Rows from block 9 of the image encoder of a small image captioner, named by matrix and row number. Rows with one number belong to one neuron. Each number is 128 + 32 x the weight over its row's rms, rounded and kept within 0 to 255. All counts start at 0. Numbers have three digits each.
After each neuron's rows are labels from the 100 images, of 14976, where the neuron reaches its largest size: "peak at" is the part of the image that holds the peak; "responds to" is what is common among them. Only what is clearly more common there than usual is listed. The data: photos with spoken descriptions (Open Images, Localized Narratives). In brackets: how many of the 100.
# gate: MLP gate (encoder.blocks.9.mlp.gate.weight, 416x160), inputs 80-159
# fc1: MLP up (encoder.blocks.9.mlp.fc1.weight, 416x160), inputs 80-159
# fc2: MLP down (encoder.blocks.9.mlp.fc2.weight, 160x416, transposed), outputs 80-159

gate.231:082134103154136148117077140118128117114139165098039098127113139204135106216128106149117138124101120124101176145091123078129115055125154073104112090159153160107141099095099113169171111121163176125075074143112152187137185172089115140110106132
fc1.231:117108142110132147136133187106195072126154155130139170151154047147124094146122086108123164130186092167091093131134159133132108102133135122173193140122152148117057156134117141122097172063100103096149166164115156160109038167095121077122125131
fc2.231:126122129161164172124117109168151151152142104155121089135101136135068132148122114136145106072108139136077155140185091140144055150110186128130170063183176149190140122116065076140102097130116104128073111103154128154161127232109080073099170111
peak at: middle right (28)
responds to: text has "wall" (45); text has "table" (38)

gate.242:129124126162153145120125134182124135107064123119141181098056035169129176143156117144113127189140116121125158130136119072112133167140131136109155174159199062093150081137141124108128200128118121100148134086126117177165125146123112155128147169
fc1.242:127129118145162139137122155171146145115101111127153184109064027130104148128161078162139155149123117164121127111113128074116137135147147131130152176128201082113197007138150124133185203127111143107129138102127120175152155107125152138138151142
fc2.242:114105099208137122117180109171154180058119105114121144064140226123136115124196122113147124171155122097139175194096131134130098132162131090153068091150173122163111121140149149149225163118068110122146121085127133204148130117079108128124127107
peak at: top right (25)
responds to: text has "sky" (81); text has "trees" (56)

gate.1:083078092101057089129124093068129142144114188151162182104162175128128155101135179086162061159158109142110163119120151176107154130108192136165130095091125128187112154143156128204133091093111128125130138099127183127169128132137112135184145084
fc1.1:105123150140063131091121128111161116115157102140132123077152164160137145135137123130157128210148117149147095161106102119141107055135105119121206122118105128117147161151117075159110117014115093088072124111146116181139133138072182127157046123
fc2.1:109066086164094095093078129124154140139106102162164150114047128129118126141113121074140162099154089139167190163154132121217113129147106079119128110170100132073174177153143150126154115127143105074150125161108115164067141131149207153076149149
peak at: top left (27)
responds to: text has "black" (25)

gate.33:128081128128040128128128128128128128127128142077128128135128128255128111128128128128133128128128124128128128141128128212128128128113128139128211128128128128130128128128128163128128128128137128128139128129128128128128128128237000128128020128
fc1.33:092128128130127127023083127128128128128128127128153127128128128127128128137128128128128128128128128128128128128128128128128128128129128225127128128128128128128128128128221128255142128128221128128128128129146128128128117128139128128159128127
fc2.33:128128128172134125128055128128128128128128199128128128083131156173128174128224139128128128116129128128128128072128172000128128129171128128128155128128128128128128128123124128128128128132194088056031128128128129080141009128169128128139128128
peak at: top right (25); top left (25)
responds to: text has "trees" (57); text has "grass" (26)

gate.151:087121103119123133106104142118045127141135144202138203091157126137144125120172126140101132180149113134150128136124157131142158150086185156135138070099105148148131103156099146124088124089076117060113123106188122126133128081154123208188189192
fc1.151:094105115128141134115145176087038143143128181206147187115156057140163123109147136119108104172141073139147141152137109129115175128091129174111201090093123151154149116140056128122066104111080095121106125121147155129149122031151137169164112143
fc2.151:116178110086172113129134132082131126116148173124163137121107097148142119114200114128126105229135146171141107180108134119104092131080149136117139042082140114140111132102083104171117133068141151123128070132175169165119155089121149170172052146
peak at: top right (26)
responds to: text has "people" (62); text has "standing" (52); text has "group" (33); text has "wearing" (29)

gate.214:123208146178067084093093111107089097153071144147180158181163184144138089163081095120087209075154150125091141120158163224158121135089143114166153146113111108127169152122151097123134087118173181132148146153107118122103155123164137065185146139
fc1.214:088088140176146116117175128150138124117100102126123075087093128142099132137185138151075078176202131140113170170072081112118124146129146159103094052144133133193137077110125131150137081107093145149113158119133080041149155118086151184111153123
fc2.214:129173097111086165150114147087122116158153118121115134108132130149103076067122133129088175117130153170128136140198124149126186125147111157089161181070094158141153175099228093121116142132115141199134140166158134109129131128059143177093101141
peak at: top left (35)
responds to: text has "sky" (79); text has "trees" (78); text has "grass" (30); text has "plants" (27)

gate.341:116122136180176121105136128103098156119112160158075137084089168115130126128053117119076132162107093128194117155109142152166080121149147151145158209144127164131165154219121099117198111103060115158131150139086121159136147132126103039139123144
fc1.341:144120127109146116088065118129145054161103129151153138142179105128133139161208114146171130137122185124107111135150051124137120197111090064139053108125131064145062106114082177115085186089205107128136128133126119145148130140172151157134101127
fc2.341:148128149126045097118168142181114035175142178157133156209150130109142104103125201103142129058158158112126092092179145135184121217159143103164136186126103129147128128118186103108128155124166139102145106137142143168150105087123067161168081138
peak at: top centre (50)
responds to: text has "tree" (26)

gate.404:136084083110159131060068141107136103134072127119155152115128180094128163148130127161131143143152141093160075105125079101163163167150188170154070120129156082108128133191045120133089117131125166186118108178054113106181116141075145196162104131
fc1.404:098111183128147122172153162149086135118126206146100179137138123127172115102184125111149128136141065122130096095130151179098101140144120117094125123126118181129109164151127134115168131182113143128209092077122151139107092102158176122197121112
fc2.404:128100104083100166078138122218123138126045109130120151160118148062117123163136182073145203127158176157116098167162103185171136163132109138112111119104171114116104164141120100136138114146115109211121139148096163105133127164115068114165140145
peak at: middle left (28)
responds to: text has "text" (25)

gate.331:143122138096163167130129111122114136132096144136146189109100139147060155150142125161102085117121082116125136154110143112082180118137121183076160200152132143122145057181100116081128126078140147071091122105135101160083185112143152128183088109
fc1.331:174096107097144214037142090079082092109081084110164169169135125133127107128144140118092108159117113148129129100119173137129125131167123074123093152123092146098166019153128170130145201122167097082059125209180115177108140145143131121109119173
fc2.331:117152144100121088143144136132143095124121106125115133144134138127138158096141096160122091143186171081132084114126137115132173022079154132133134162110146128176132142163146166124127151141150152184100069252164211137150177111138161140099114118
peak at: bottom centre (46)
responds to: text has "lights" (26)

gate.343:127078148102111130129109154134081104085194216188136120149129144106094124094112088148133144136150172114155151150136180072124169173089114145120088134109125099063053125150103148129133121153181162137109119066133129150093157178212117154132095119
fc1.343:144131093077104147168071146118084143123115152144086142135133136104088121114109152119100148137131139153113163075130086118097156168127174059078099123084114142153175106134128150084126128164102072114108097149245126215102179160167137135069095167
fc2.343:184189083139156113144060111194101130159162109093179079152112103057140186138124139139070133142113110164163130125125136127096148111148104109096127133118094149156119065091159136145172110169147154062091163122101145118206138137119098116148166097
peak at: centre (32)
responds to: text has "trees" (82); text has "sky" (63); text has "plants" (28)

gate.148:163113117075108068107088113111128131120146161176141092136177131124135131132130145176118124167160127124140073134149069108125125128177136153070153128156134104128056081181120177157141132157127097188128139144142122145003117147193103116096127140
fc1.148:222127117110088114069050152121162104104111169152113111121139129084132171145175130145086148151201104147146127141201120111169126084140104154096122151133142094073150116157147164197156086179134121143131115197097163179065144102128115071132153121
fc2.148:151114111162138087108129067116089080139099140086175108119128171117098075084089143145116183167140141133173140171164117153137131116126114158131151089166147112187102167128108146084067172084143112062125217124127156100132164149137193110110162126
peak at: centre (62)
responds to: text has "woman" (35); text has "wearing" (35)

gate.309:128119115128128128128128036128128128128128128034062128128128128128130127128128255128086128128128128127130128128183128128128097128128145128043128128072128127153126128117128128128128128128128128118129128128164126128159113128128128128128128128
fc1.309:130127128128128077125128128128128177128127117140132129128128127060129128128128134128128128128171129127127124128128128000128128126031136128127125129129130122128128143129137128126156128128128104128128121128127136128119100128128130127128070129
fc2.309:128128193113129128176128128133125143132128128128133128158174159105127133128117110127137106155128112128128059128162128129081138142128128101020128127112128087148110129128224200128016126085071233086128117128128119125128112131176128134204128128
peak at: top left (45)
responds to: text has "sky" (68); text has "water" (44); text has "buildings" (27)

gate.282:107106092109157100097118121099111135133064145097173079185138185157144103130211099144146194119165080120148128154115104134141150167171172114136098085160111057116163129088093122165143184161115075189103170165149103033107131133123064148187122125
fc1.282:100119145150140106130131139111149100137107155125129122136133101083146141129119121121101122072011114105187102147119102133133147149170100126146130114075141132123117127111089187082182095086171116171230187146135159216150141160157093141113148130
fc2.282:156118086095154153092099052136126167109068138180149137143118094134122186099124106098129163166097093128149115118082183134126168160157131190131114142089085163080104166079215127131109134107161132089142143113136138127153090176080114125178195116
peak at: bottom left (39)
responds to: text has "sky" (52); text has "grass" (32); text has "ground" (26)

gate.222:138153021200076081122116121130141137103072108154153127111103153124193158093168125092146127128132142165033081169128132126142186112076140056118088111187129081160200126105190088124159104174150136127111070125094136103159099149131159132117138088
fc1.222:126128051220109131142116191191116166097112106107136117130104127138175212092134142062116132134128148136155160134204095145120131160172108124122112149118188101123114129099111105100070112097099133144116132132145135136121134083092112125045140120
fc2.222:115144169174095123144070145106157159115181122142060119130106119119104113127161134159087206081179147142084130154075094120209155112159137145130109091092133114123152132126142150081133255145147090134146164162145184069181151091128170146128104137
peak at: top left (32); top centre (31)
responds to: text has "road" (28)

gate.107:137141104114117122084129130122104118164080154128106140125131166101168163050176083121119110145074111142121192179118108139137145137126118161108081123099134111153164127055076145183118151138108114131205130187119193145104144098110088145148105111
fc1.107:079058136106133145107099082112160128127078084130085081157153139163136122058135123141128077145148126152083209113152172128142157114143130125108176127115124140086157185167160112139147175139105138093102088130140148120175141141073184165087122119
fc2.107:099107112170147188163181170132118134223092103115151161126133221113041138181072133127183116124102119127123109133149066090158138102113108085149114097139152102128144062107177062124131158166085158136094105123153099155097192123103127085109092131
peak at: top centre (41)
responds to: text has "people" (47); text has "holding" (36); text has "woman" (31)

gate.378:108143077130148127187192144105097071115120136102133114158079180129119127138083148172104126130177104099144135064142069147160185173141146148094120189146082135062114136093165130202088156113067095151175202081138108111165181054107127163134122125
fc1.378:122211159163127123124144190148091125103115151150104121155127116160119053139104125078136122128117063053152127146153143127128075162115144127107132185049142118076125070066095181119157101143117147090111133167135157134127173177168166134123130136
fc2.378:168053117120137076127151099130078048128126108154117154113076067145175088140122121114148170135172103135134100067108124122156047104122187178128142148137102043164182133125105207140106164150147111122081115151144136158105102138144081141134068127
peak at: top right (25)
responds to: text has "people" (52); text has "standing" (48)

gate.134:101139107121153081104175148147117159149141112152071086112082154138124166102126159185087062086212161087097128083089152132135149163120113117206163150075128103155191123126153109125152102099137154163123128178133077081142132164057127175133154138
fc1.134:132138061149122157082145142177108129093179116254132102164105122100169102105115176091114140149136148114110110078154182125125100084092086175167164113135151134093162101180238121172159113102176133121130191096077124107135121154142127127197157088
fc2.134:108127140109092116128153164095163123125178095130109131092101052128034141190128113134140096082117136156126092063141115129114089173155129163158158123091122123114124130162125123135093117123120131088163109192159147046139229199108146129098149141
peak at: top right (33)
responds to: text has "water" (25)

gate.77:115139120108203132130135097115108143136160161102077162165163179102095061153123165159120243127110087126170122173082096073099134090150127115126166180121143110096124105117080116170097207124136113178098156141122132059137108122103130101176149148
fc1.77:098148129188119106145125149081171114153117118092152122118107093103099166077105102103116060148129160116137132111087109111117063130115098222090049165116112146137121158084161124128154120122071128096201075106139191206125137090165137144115145120
fc2.77:096160165148094152125143143140146059142157126105166122173098104173111155164101133116106173151111134157137072172141097106146107117179168134142161114134105130168128032103122083104124105126161136138131148138205147131087136125159115131109135131
peak at: bottom left (28)
responds to: text has "sky" (53); text has "building" (25)

gate.188:143184185128090103068106129145099175109162155115130110105130148093106104131134148112173112111230069133148117138117171103181183139085132145141148146123128104095153190173146154121166103159110127132102200129088137131130151088147088109120199078
fc1.188:080219095115135135108081133085132089111115115124134147167092148060146071152136165138131157067135075139110114121053123176110085107127128149170160087099125139116160164125101138078122148120105095115138164141171106166181178152151118126109134093
fc2.188:126127144108087131142110116154139104211134066074154125135127143114166094111150154065125057119170121121215037113152137078111167171124139063193111138148106166081132133158109121106113153146139106133124125083085146138138144118092098125149163132
peak at: top centre (46)
responds to: text has "black" (47); text has "white" (43); text has "buildings" (28)

gate.210:130132120125131118107112050133126127194142130102159063143200138128128077145102114137110109204112076115121041114131110137101137154098064086127180171117130107148107137119166099081159151132075107138118146088144138157097144179133167186202083139
fc1.210:102133131116111175143195115134133162136134096103158120104083131119124081169130152155098126130176175150169096103122144113141184087075101107103097170089068123143150068108167075068127144052072103163118128118141114113114162173144131112081153113
fc2.210:148129156156136130087209141125148088095163127065101175185108100104139126127080093111170143145189084108087123069127057107100140122167123142113162151127126132226192137081154098151107117117101098079110113148148135146146076071147138127151121114
peak at: bottom centre (33)
responds to: text has "trees" (89); text has "grass" (41); text has "plants" (32)

gate.59:106128126113153152109131141129108086149088101148189117113166126055188137105131083133091129133127134057150141131140175056133139190112102118133054121135119054187140085126096158108132134187129107100056131109120167075137149102117173161099166140
fc1.59:118129120141120147096110152156076111116099090122133094119138128143115113139170084112104105133105144145129140091144094108135130197150127102102142112144104163100029056063149087030212094238125102126173091120127123167142125119130195181119157165
fc2.59:104103151166146116163127108131178135133071131110082163146078150142108138110119231122150207076150124113092163154137093044143113120090126121077111153174125141128120184115124149143162129151122119113174140073134132118106061128185126115089100159
peak at: bottom left (28)
responds to: text has "sky" (60)

gate.208:112099085119008113098147080115195153125170068169132186156121161110128144073134143151077113087131063136125150050127127132105075150091118149125128109128114148154125153071083114153124091141119135106112147111140197102113109153138139159087159069
fc1.208:093106138158162107149145130171130179070134120177097096112193117081107112128143105162174062148198097124116182165130171093148076173109092121079087078124128134189151143113149154110166089117132134112133120107129181169100131193154101136129192159
fc2.208:129115127084089157144142114158143153090111191127157104130134105112108098143159110173169125152134163133125123147101074139124150156127141120132081204116058120142117094198152098146088094163067136141197134113117117155160099100086078163082135151
peak at: top left (33); top right (32)
responds to: text has "trees" (56); text has "buildings" (40); text has "road" (37); text has "poles" (27)