A small image captioner, trained from scratch.
Model: 9.58M parameters, encoder arch vit, encoder norm layernorm, encoder patch size [4, 4], decoder width 192, decoder activation gelu.
Training: 17100 steps, batches of 64.
Data: 50862 training examples, 21.5 epochs.
Rows from block 8 of the image encoder of a small image captioner, named by matrix and row number. Rows with one number belong to one neuron. Each number is 128 + 24 x the weight over its row's rms, rounded and kept within 0 to 255. All counts start at 0. Numbers have three digits each.
After each neuron's rows are labels from the 100 images, of 14976, where the neuron reaches its largest size: "responds to" is what is common among them. Only what is clearly more common there than usual is listed. The data: photos with spoken descriptions (Open Images, Localized Narratives). In brackets: how many of the 100.
# gate: MLP gate (encoder.blocks.8.mlp.gate.weight, 416x160), inputs 0-79
# fc1: MLP up (encoder.blocks.8.mlp.fc1.weight, 416x160), inputs 0-79
# fc2: MLP down (encoder.blocks.8.mlp.fc2.weight, 160x416, transposed), outputs 0-79

gate.55:148131102108123136093135094142149170154124133128076148082117143107132120124114122135118088158129109152099131158073128145114130150112124120124136138126130106112123136146116110107131144123163153134137114141160117141100132143146158119052175147
fc1.55:094127134136135140154109136161107112125150095176144093157134058090143140174129126134156142090134121122115144118119129100193127106154173099136092106141152162158138089126125129109119106172115127135166131095114131153131144128116117126197100174
fc2.55:121106130107139098133149123121121136143107125088093135135094098121095133120091158164144142164125137135137078127126096089163092160144123095091141144132129139084137110120156123156132181132127129097135138088101163090163115111114127110090119125
responds to: text has "people" (50); text has "holding" (36); text has "two" (28)

gate.204:100142116114160126093178095163123114132128114134097115146160171069141135156148118168099111119139144075125145125078105093148109146143134106110124131125122120071146120145160103119119141104081170154145106137111113150154112131129107132113131171
fc1.204:147142109130128125085119098123083156136127111146126141118124160110108130131133113110144144103120168153136159173149153135174154147083099112117103150105099129183211156133120160085135141115126126148095122095102132136157155116125139126097139172
fc2.204:176115165131113146120094117112139086147152161095146117103105112128128125153141181144142149164125178111127114148183108132128151111124126106151122137078101119168120144133097126131133131153135124130070135153134114078120108150100138189094157194
responds to: text has "black" (29); text has "white" (28)

gate.128:126097128125121123148130126133117123125135129113161126118131121158100081104156125121165114122164168172167111145129095100079146165128121129139121133114131140185125130111081122141118103140130157153109170127142173198142121130152139118192116114
fc1.128:131164112128125134126111123122128127129131139100114139164122129128209122109079141147136127123110153154136122100122174163157132134153118166098108112130124214080149135128150117112136120141089109096148172095130113120104111133155110126097130153
fc2.128:115153129130154153137082115157172108160083082144139135186130097155127132135160124127119164124110117108122090162131091126148143146144187148122139182132124126160122151134159125152120103121132129125116107104153094119126121124112151135098121127
responds to: text has "people" (49); text has "wall" (42); text has "sitting" (37)

gate.66:098160142099126121141100084091127155151127121107178132129127141142087086073121087113117125118095101096127123141169180172092113108143120149090124143120112141140118127166145129167145160146165119178144133118173134150127138136087143121122142185
fc1.66:171093104125139158165140184165115159109120123134095131133122144090167159186153121118175093124166166136137142096113143139144134139111120118124134118128126130117150142129093122100116117163118138111117106103072124117139131109153129098115126062
fc2.66:129125141120156093108135180144128137152107120161134124138106133163138116129132092128099114150105119145091080114111149163130135148129119129176149147138145150141138118128176111134131129082143111127111103157086150083094161157151118116110157091
responds to: text has "people" (56); text has "sitting" (45); text has "lights" (25)

gate.225:128128128128128128128128159128060128128128128128128128094128128128128088128128128128128128128128128080128128128128128128132128128128166128050128128128255128128128128128128140128113128128128164128128128128128128128128128146128098128128128128
fc1.225:166138128128128128128128128128116128087128128139128128128128128128131122128128128128128128128128128100128128128128128128136128128128128057128128128128255128128131128128128128128128054128128128128128128128128128128128128128128128128128085128
fc2.225:101128128121128128128153128036128128128128128096128125128128128128141128145102128128062066141128010128128101128079165128128128128128147128128128128128128128128158208069128128128202128186128127128128128128128128128128129100128128128128128128
responds to: text has "black" (32); text has "white" (30)

gate.172:127139145141165117090136121143162118171124133132126183115125108126128186051129138136130111089119128152124165114133160139154128151117108153161129097092137187165115102115101115104078120115094142164140128129118110143109183138128135162127123142
fc1.172:159167112116127121079163102100110144127124196091142096122114127134115114140137148163096134113164173109185119100140148093115127129120127151137101138123169097152122130108118139129063100093117128138121150120111158118148151150146122141140151105
fc2.172:138110146094132108154108146144113129135182121122143080133132137165121135126107083161085137131140127162146134127141164114122076144176116078170140122115152108138107123164124143127115153150158132148147131131078160120125103148153092179105127127
responds to: text has "trees" (80); text has "sky" (72); text has "grass" (41); text has "plants" (25)

gate.170:119134133116129147075153139127113117105151084134138186103111142147130150111114154124112153198132141116148129096148178117085093132128117144164135110130137119081133108162150127100129086118107143145143133146127152110113121138125116117163101103
fc1.170:129112105130164114170098166123150118080157116083112114130145140127137135123124124129155113123126120152114137142128136122112098141134124126150126114094091148199124119121167146136089088126117124123154112139106170152138102142147138137192119123
fc2.170:097121145115111132147152152195149128135140156121144127180102146121149154141078157139140148135160105144089113197160079118115119126135150146141103166108138198134125140112144129128135160097143109133157121158140131180125124107122123115115109129
responds to: text has "holding" (37)

gate.244:126129113130138122153121057124130115118124111177141140123117087178114126126129130069114095104129103154143143125131090167105109142132079157152102137125068105126125156125120145131144149132117109112128118142129129141128159090115108122206138219
fc1.244:121169131163160154116131111127120105159101125110113167081149141123142079122140116134117195166120126146113116148134095113109124200129124141153130130120143125161084120142113129148145065107075088109130171155143123129126132126113176141096137127
fc2.244:127124155145137125127103127128143047119135155126144120131127140131142112144100114085117149114134111116151148105134145127088080113126166117125167096144141134151182181103122133108121138134113124152122139105129102117122133093128113079178147083
responds to: text has "sitting" (33)

gate.397:128128128121151128128179128128128128128128128128128123128128128128073035128119128145128116128162194128128128158128142128151128128128126128211128127128128128128128191128128128128128182128128128128128128076114190137128181128129128128088128128
fc1.397:128109128128128128093128128128122128128128128128128128134128128128128128128128128168128128128128128127087075128128093128128128106128128128096125139128128128128128128128132153128173128128139128126128106189128128158128128107128128132104128128
fc2.397:150128162178059128128128025078128141128128128128100202128195128128134128128128128128189133128128135128075128195117102128128128128128128128108170121162106128096131128124128128128128128128109110128128128128128123128136140145150128182128132123
responds to: text has "trees" (63); text has "sky" (58); text has "road" (31); text has "buildings" (31)

gate.223:115134133100123153146135146136125121170125152125083084094073182103081168095146114132072125140107125113150144134075128113145108127149150115165094101123162135128134130120081128170087135142151121133149122110097122116119144108157115082161116125
fc1.223:106119139112130086133133166110133091127104140116131148056105145121159147180131109153115187079151162128116137152134143125146131130152144112123141118099131108133148103125170144089056149144113123110138144086116099161103145123145112119130121150
fc2.223:080150124147115141163192141124133106158168066122147141155153095123132119147127126108100111126110101135108115132131123149157120134164114132127074130126150102106128132113107146138166138095132124162100100125134136129108135191131111159150173141
responds to: text has "black" (40); text has "white" (33)

gate.132:122156116118130169132154125144161118137124075150141091147104128133098095159100128098128126091133131131132115114116136152139114145140104082157109136137124118131110068120146143158072092153164170143140129116088137089169119168114156138122144084
fc1.132:146123176122122112148131121140123115165124119149129151158132151195083100137098139116128127120108079108130154172090177127133148128129101142194140142137157100127104151104124119125143140150104123144062127161132095131109157129088151139106095121
fc2.132:138151118143128139126161164187125084152156139130123133168105131090168111138149118099086117115127088135130149118113113145133144130167078117147152152111168099117110108155132139164093131139146132143090086117096133093122106161118118088120131141
responds to: text has "trees" (60); text has "sky" (56); text has "road" (28); text has "grass" (28)

gate.255:120166175137145141143163151128057149118142143153125165098125110137131136144102192114107172120127154108110123134116155150083127091098129134149138113134127122115119092074125083054099117127107108132140093167145125130141131117114114146121126127
fc1.255:129133165148119148130113188152084120091156118132122148136192098127116135142130159131138201108110173099078141127100149126115120112132124131159200098115116132099121082119171075125096163134120146124118122161155126153124126122101112152143128099
fc2.255:123152182104129105151154099162124136128131121112161118118129128116107140143073185128068158139157125125138136158128122131091110138132116137146141131107104153128136103106100098096123092111135147169117095173143192121149125182152131133100113071
responds to: text has "screen" (58); text has "wall" (43)

gate.114:134152123085160120127125159131125132128149119145141165126047154179137059153115100105131113151147102124109137145136112133127140102125106119157146139140115124189140142108121133117109131125150103127155165086110127124089151128129154123130112137
fc1.114:109153124115148154139139129141140160140087126083123089139155156139139113174105162101076151148155138161094136118128144171100129126178114118104124133134160117084145119124107133126121116128107115163148121136113134171112161112130151111114132179
fc2.114:152129135144120167174143148118136133120134102200147156140128095156135087151120145115094171087116147139130124174131143092126152107152141133121138137112159129117110139150102124119165172090124112105161150132113150154122124145084092126107127173
responds to: text has "people" (63); text has "standing" (52); text has "group" (32)

gate.342:128128128128128128128128128128128128128128128128128128128128041038128128128128098128128128128128128128128128128128128128128128128128128109128170144128128128050128128135147128128128128128128128128128128128128128128128091128128128128128128128
fc1.342:128152128128128128117128128128128128128128128128128128162128128150195128128128128128128128128128128128243128128128138128116128128247042128135128128128128128155128128128128128128128128173128128128128128128128128128128128128128128128128128128
fc2.342:138128170127128123119128128128128047156128128127128128106211128128128095128128128128117128128128128128135129128185128089133095128143128128128128128130067128128071128090125128128128045128128128128128128023079128128128139156128128128128128128
responds to: text has "holding" (40)

gate.162:176119146085148097124097101120105176132130104124140155109154114118136141133112160116104123178156154117123082094078152093142148118064186103158127111155132116138132118183093099123137144139116117136107105113131142089134146113103130111141140132
fc1.162:106177096151117102145146099146114114078144127179182120150118116124117122137119133114168144170133087156101120129183115169125148103133133142106097112135137126178171091072115092089129120166111162170173115127112118140136121143135152131125116158
fc2.162:139131083107121127146129134106117099112113123093157115147116103127140101126109053135149177105149129181118114170109068158163130125129136114096112060128143149095072116116164148167122126126128139154118118135090106175126109120128119138140116126
responds to: text has "trees" (63); text has "sky" (61); text has "grass" (37); text has "plants" (26)

gate.120:102125106128126125158126116141106121152124116123120125118124150107122118123121128147196103133082156140081152086104114119106149103130125124127107151151124110163135127086162103121142081174120125119173105104125109153137073111105175135165127129
fc1.120:138147122137122147117114217107146163128123140182140130129155153132130064140127144119087115120103128141119127192184152103139128143132149107105140141125102130118108094121100125106144138135157172110130134117098116106124160115120035172110127133
fc2.120:101076135102131127140121171115110159127103124103166151122124129131149115116124094145131126190116160139119096127095108125161112160143157125142069171098169141106142122107143161129130119115118161121171144136091145123100129174130150109167147098
responds to: text has "black" (29)

gate.154:104138089159132127139148111140156153147111117140168158165131102106112134122130125140093130112138087162122125142141126149107137128110159133158098140127124150098105140134159160102119119136104117086122147144136119139074113132118142141172134119
fc1.154:207107150102095127102127116115121125115147150091128145130129133136153156125069105124142152174138156098148142117127163114132119124150158134135127160152091126139145128121076137136128144128138105144137129120121134097139135105128094122125116141
fc2.154:146124109108134099124134079129100143107171137108128162122138136100087139146103160149118086135114128092153074136109137144122134170122149115176137132160112099106127125133134128136165071100156165117128107093121108132143141128154110181120120127
responds to: text has "sitting" (70); text has "people" (64); text has "wall" (58); text has "table" (52)

gate.116:128130099163202158118153099120101113106114124101151096138120122126153097143102124144116152078147129091135086101131146125155111136177078121135106115136126156132164141105163100131153162108128086137098147159140102127124141165122158159104128143
fc1.116:100132131151126100154125130136113131103190109149120173118127102115157179146073147138119121064152128137131160173133128137202097131075132149127099138104149119173145117124091134132131134171091126159131123158137142133133125143156115063127096103
fc2.116:134114120118099124139131143122159103158118130157124136104129143169130131131175115133128086121075143206110122130132119120143130130161086128139132122113102123117132153159146160132147111109134089131095127117099141134160120140117161127084123114
responds to: text has "people" (46)

gate.362:146148153157152117147155154130097094104158125155121099161137128142103131126118080134130161079150129118090134129123126116137081100116165031139091124121115110168127138138122114116132126186094116130164128128110124121121141135163134126125106128
fc1.362:127090124137115132130095140100099092139124137151173138159113128147104124104119175138123098125133149135135147180140204096126136129101110074129142118128130087129108137161144154163138094174117097158157125145125140096108154133095121126100134127
fc2.362:089115126110083136147160118084117156123088100139179127104137107133119140148137169111130133152150066138117108113136117122091086132142132135112135089076129098133151166087095162182135130129064127136111127136161114087094128125102156119132178142
responds to: text has "food" (43); text has "table" (40); text has "plate" (38)

gate.268:110120166138117137098165132080061141154123130098124104181067105114116135085128149134117132127108109130147108145108084143133096164121133182106146161131166120116133062097119118106120140130128134151170125138171126120132150163130114156133157183
fc1.268:110116095167131144082151132069100144134107140103140061138112113122131157122141112107106096165127178152174105123116115124132134146143125125128128120132150133089178106080187088098113161132124129172163158118132131175129143122121104159089161140
fc2.268:124134130134132127102151127157140126140129148162160111125111106103156144177119133091088108170113149093158143160126150154115127126092117078171127110118125113071107140147168135088094117174150113116115129093102123155156159135141133171124150159
responds to: text has "black" (48); text has "white" (48)

gate.208:160121127112182059121127116129105129106116121152131114160113155140135092143118124141119134181122131132129178102142097149138110083129130105155148134084117108115119172088156140153152095127155118110120124151125165126139102130124166134092146123
fc1.208:116167158146165142104155114081084121142133095130113133131150122132197100101079126118136125190122128110125160148157106117139103112098127132097118134130141129147142111142164131115155084141135132092095109192112145102121132183166169128125132109
fc2.208:148134122150124126121181111142165187163101096129094201110130141189094126119187102129131128128127145143121157099116163121130124158146135134110150084131125151085122135130112112064138127137184127085138131139104110123128104111130107161125132075
responds to: text has "sitting" (37); text has "table" (36)

gate.252:134175131178198133140118105097126154122156169133121126145089108112096163109115148172148095106150130180141126127130104102127108145137156157146119159155141134147153142106126120096072088075141079139106117164115130089116067131151124195091129111
fc1.252:122147080140150129101120139088106128152118138089125121114068121116135196128163145147085155114171114124136147148109120128104130109109137149123156165150146121128105145121151100134133113116156139156152084111135146061116118131109132143099107159
fc2.252:124154083154128154126113150130152096142129128137108115138097109151143114133126103132154126141132130121093147109150111088154143135111116105116133170121092114081104119138147153121131110117117091138124171139131161086134119087178137158046150121
responds to: text has "holding" (36); text has "wearing" (31); text has "woman" (27); text has "black" (25)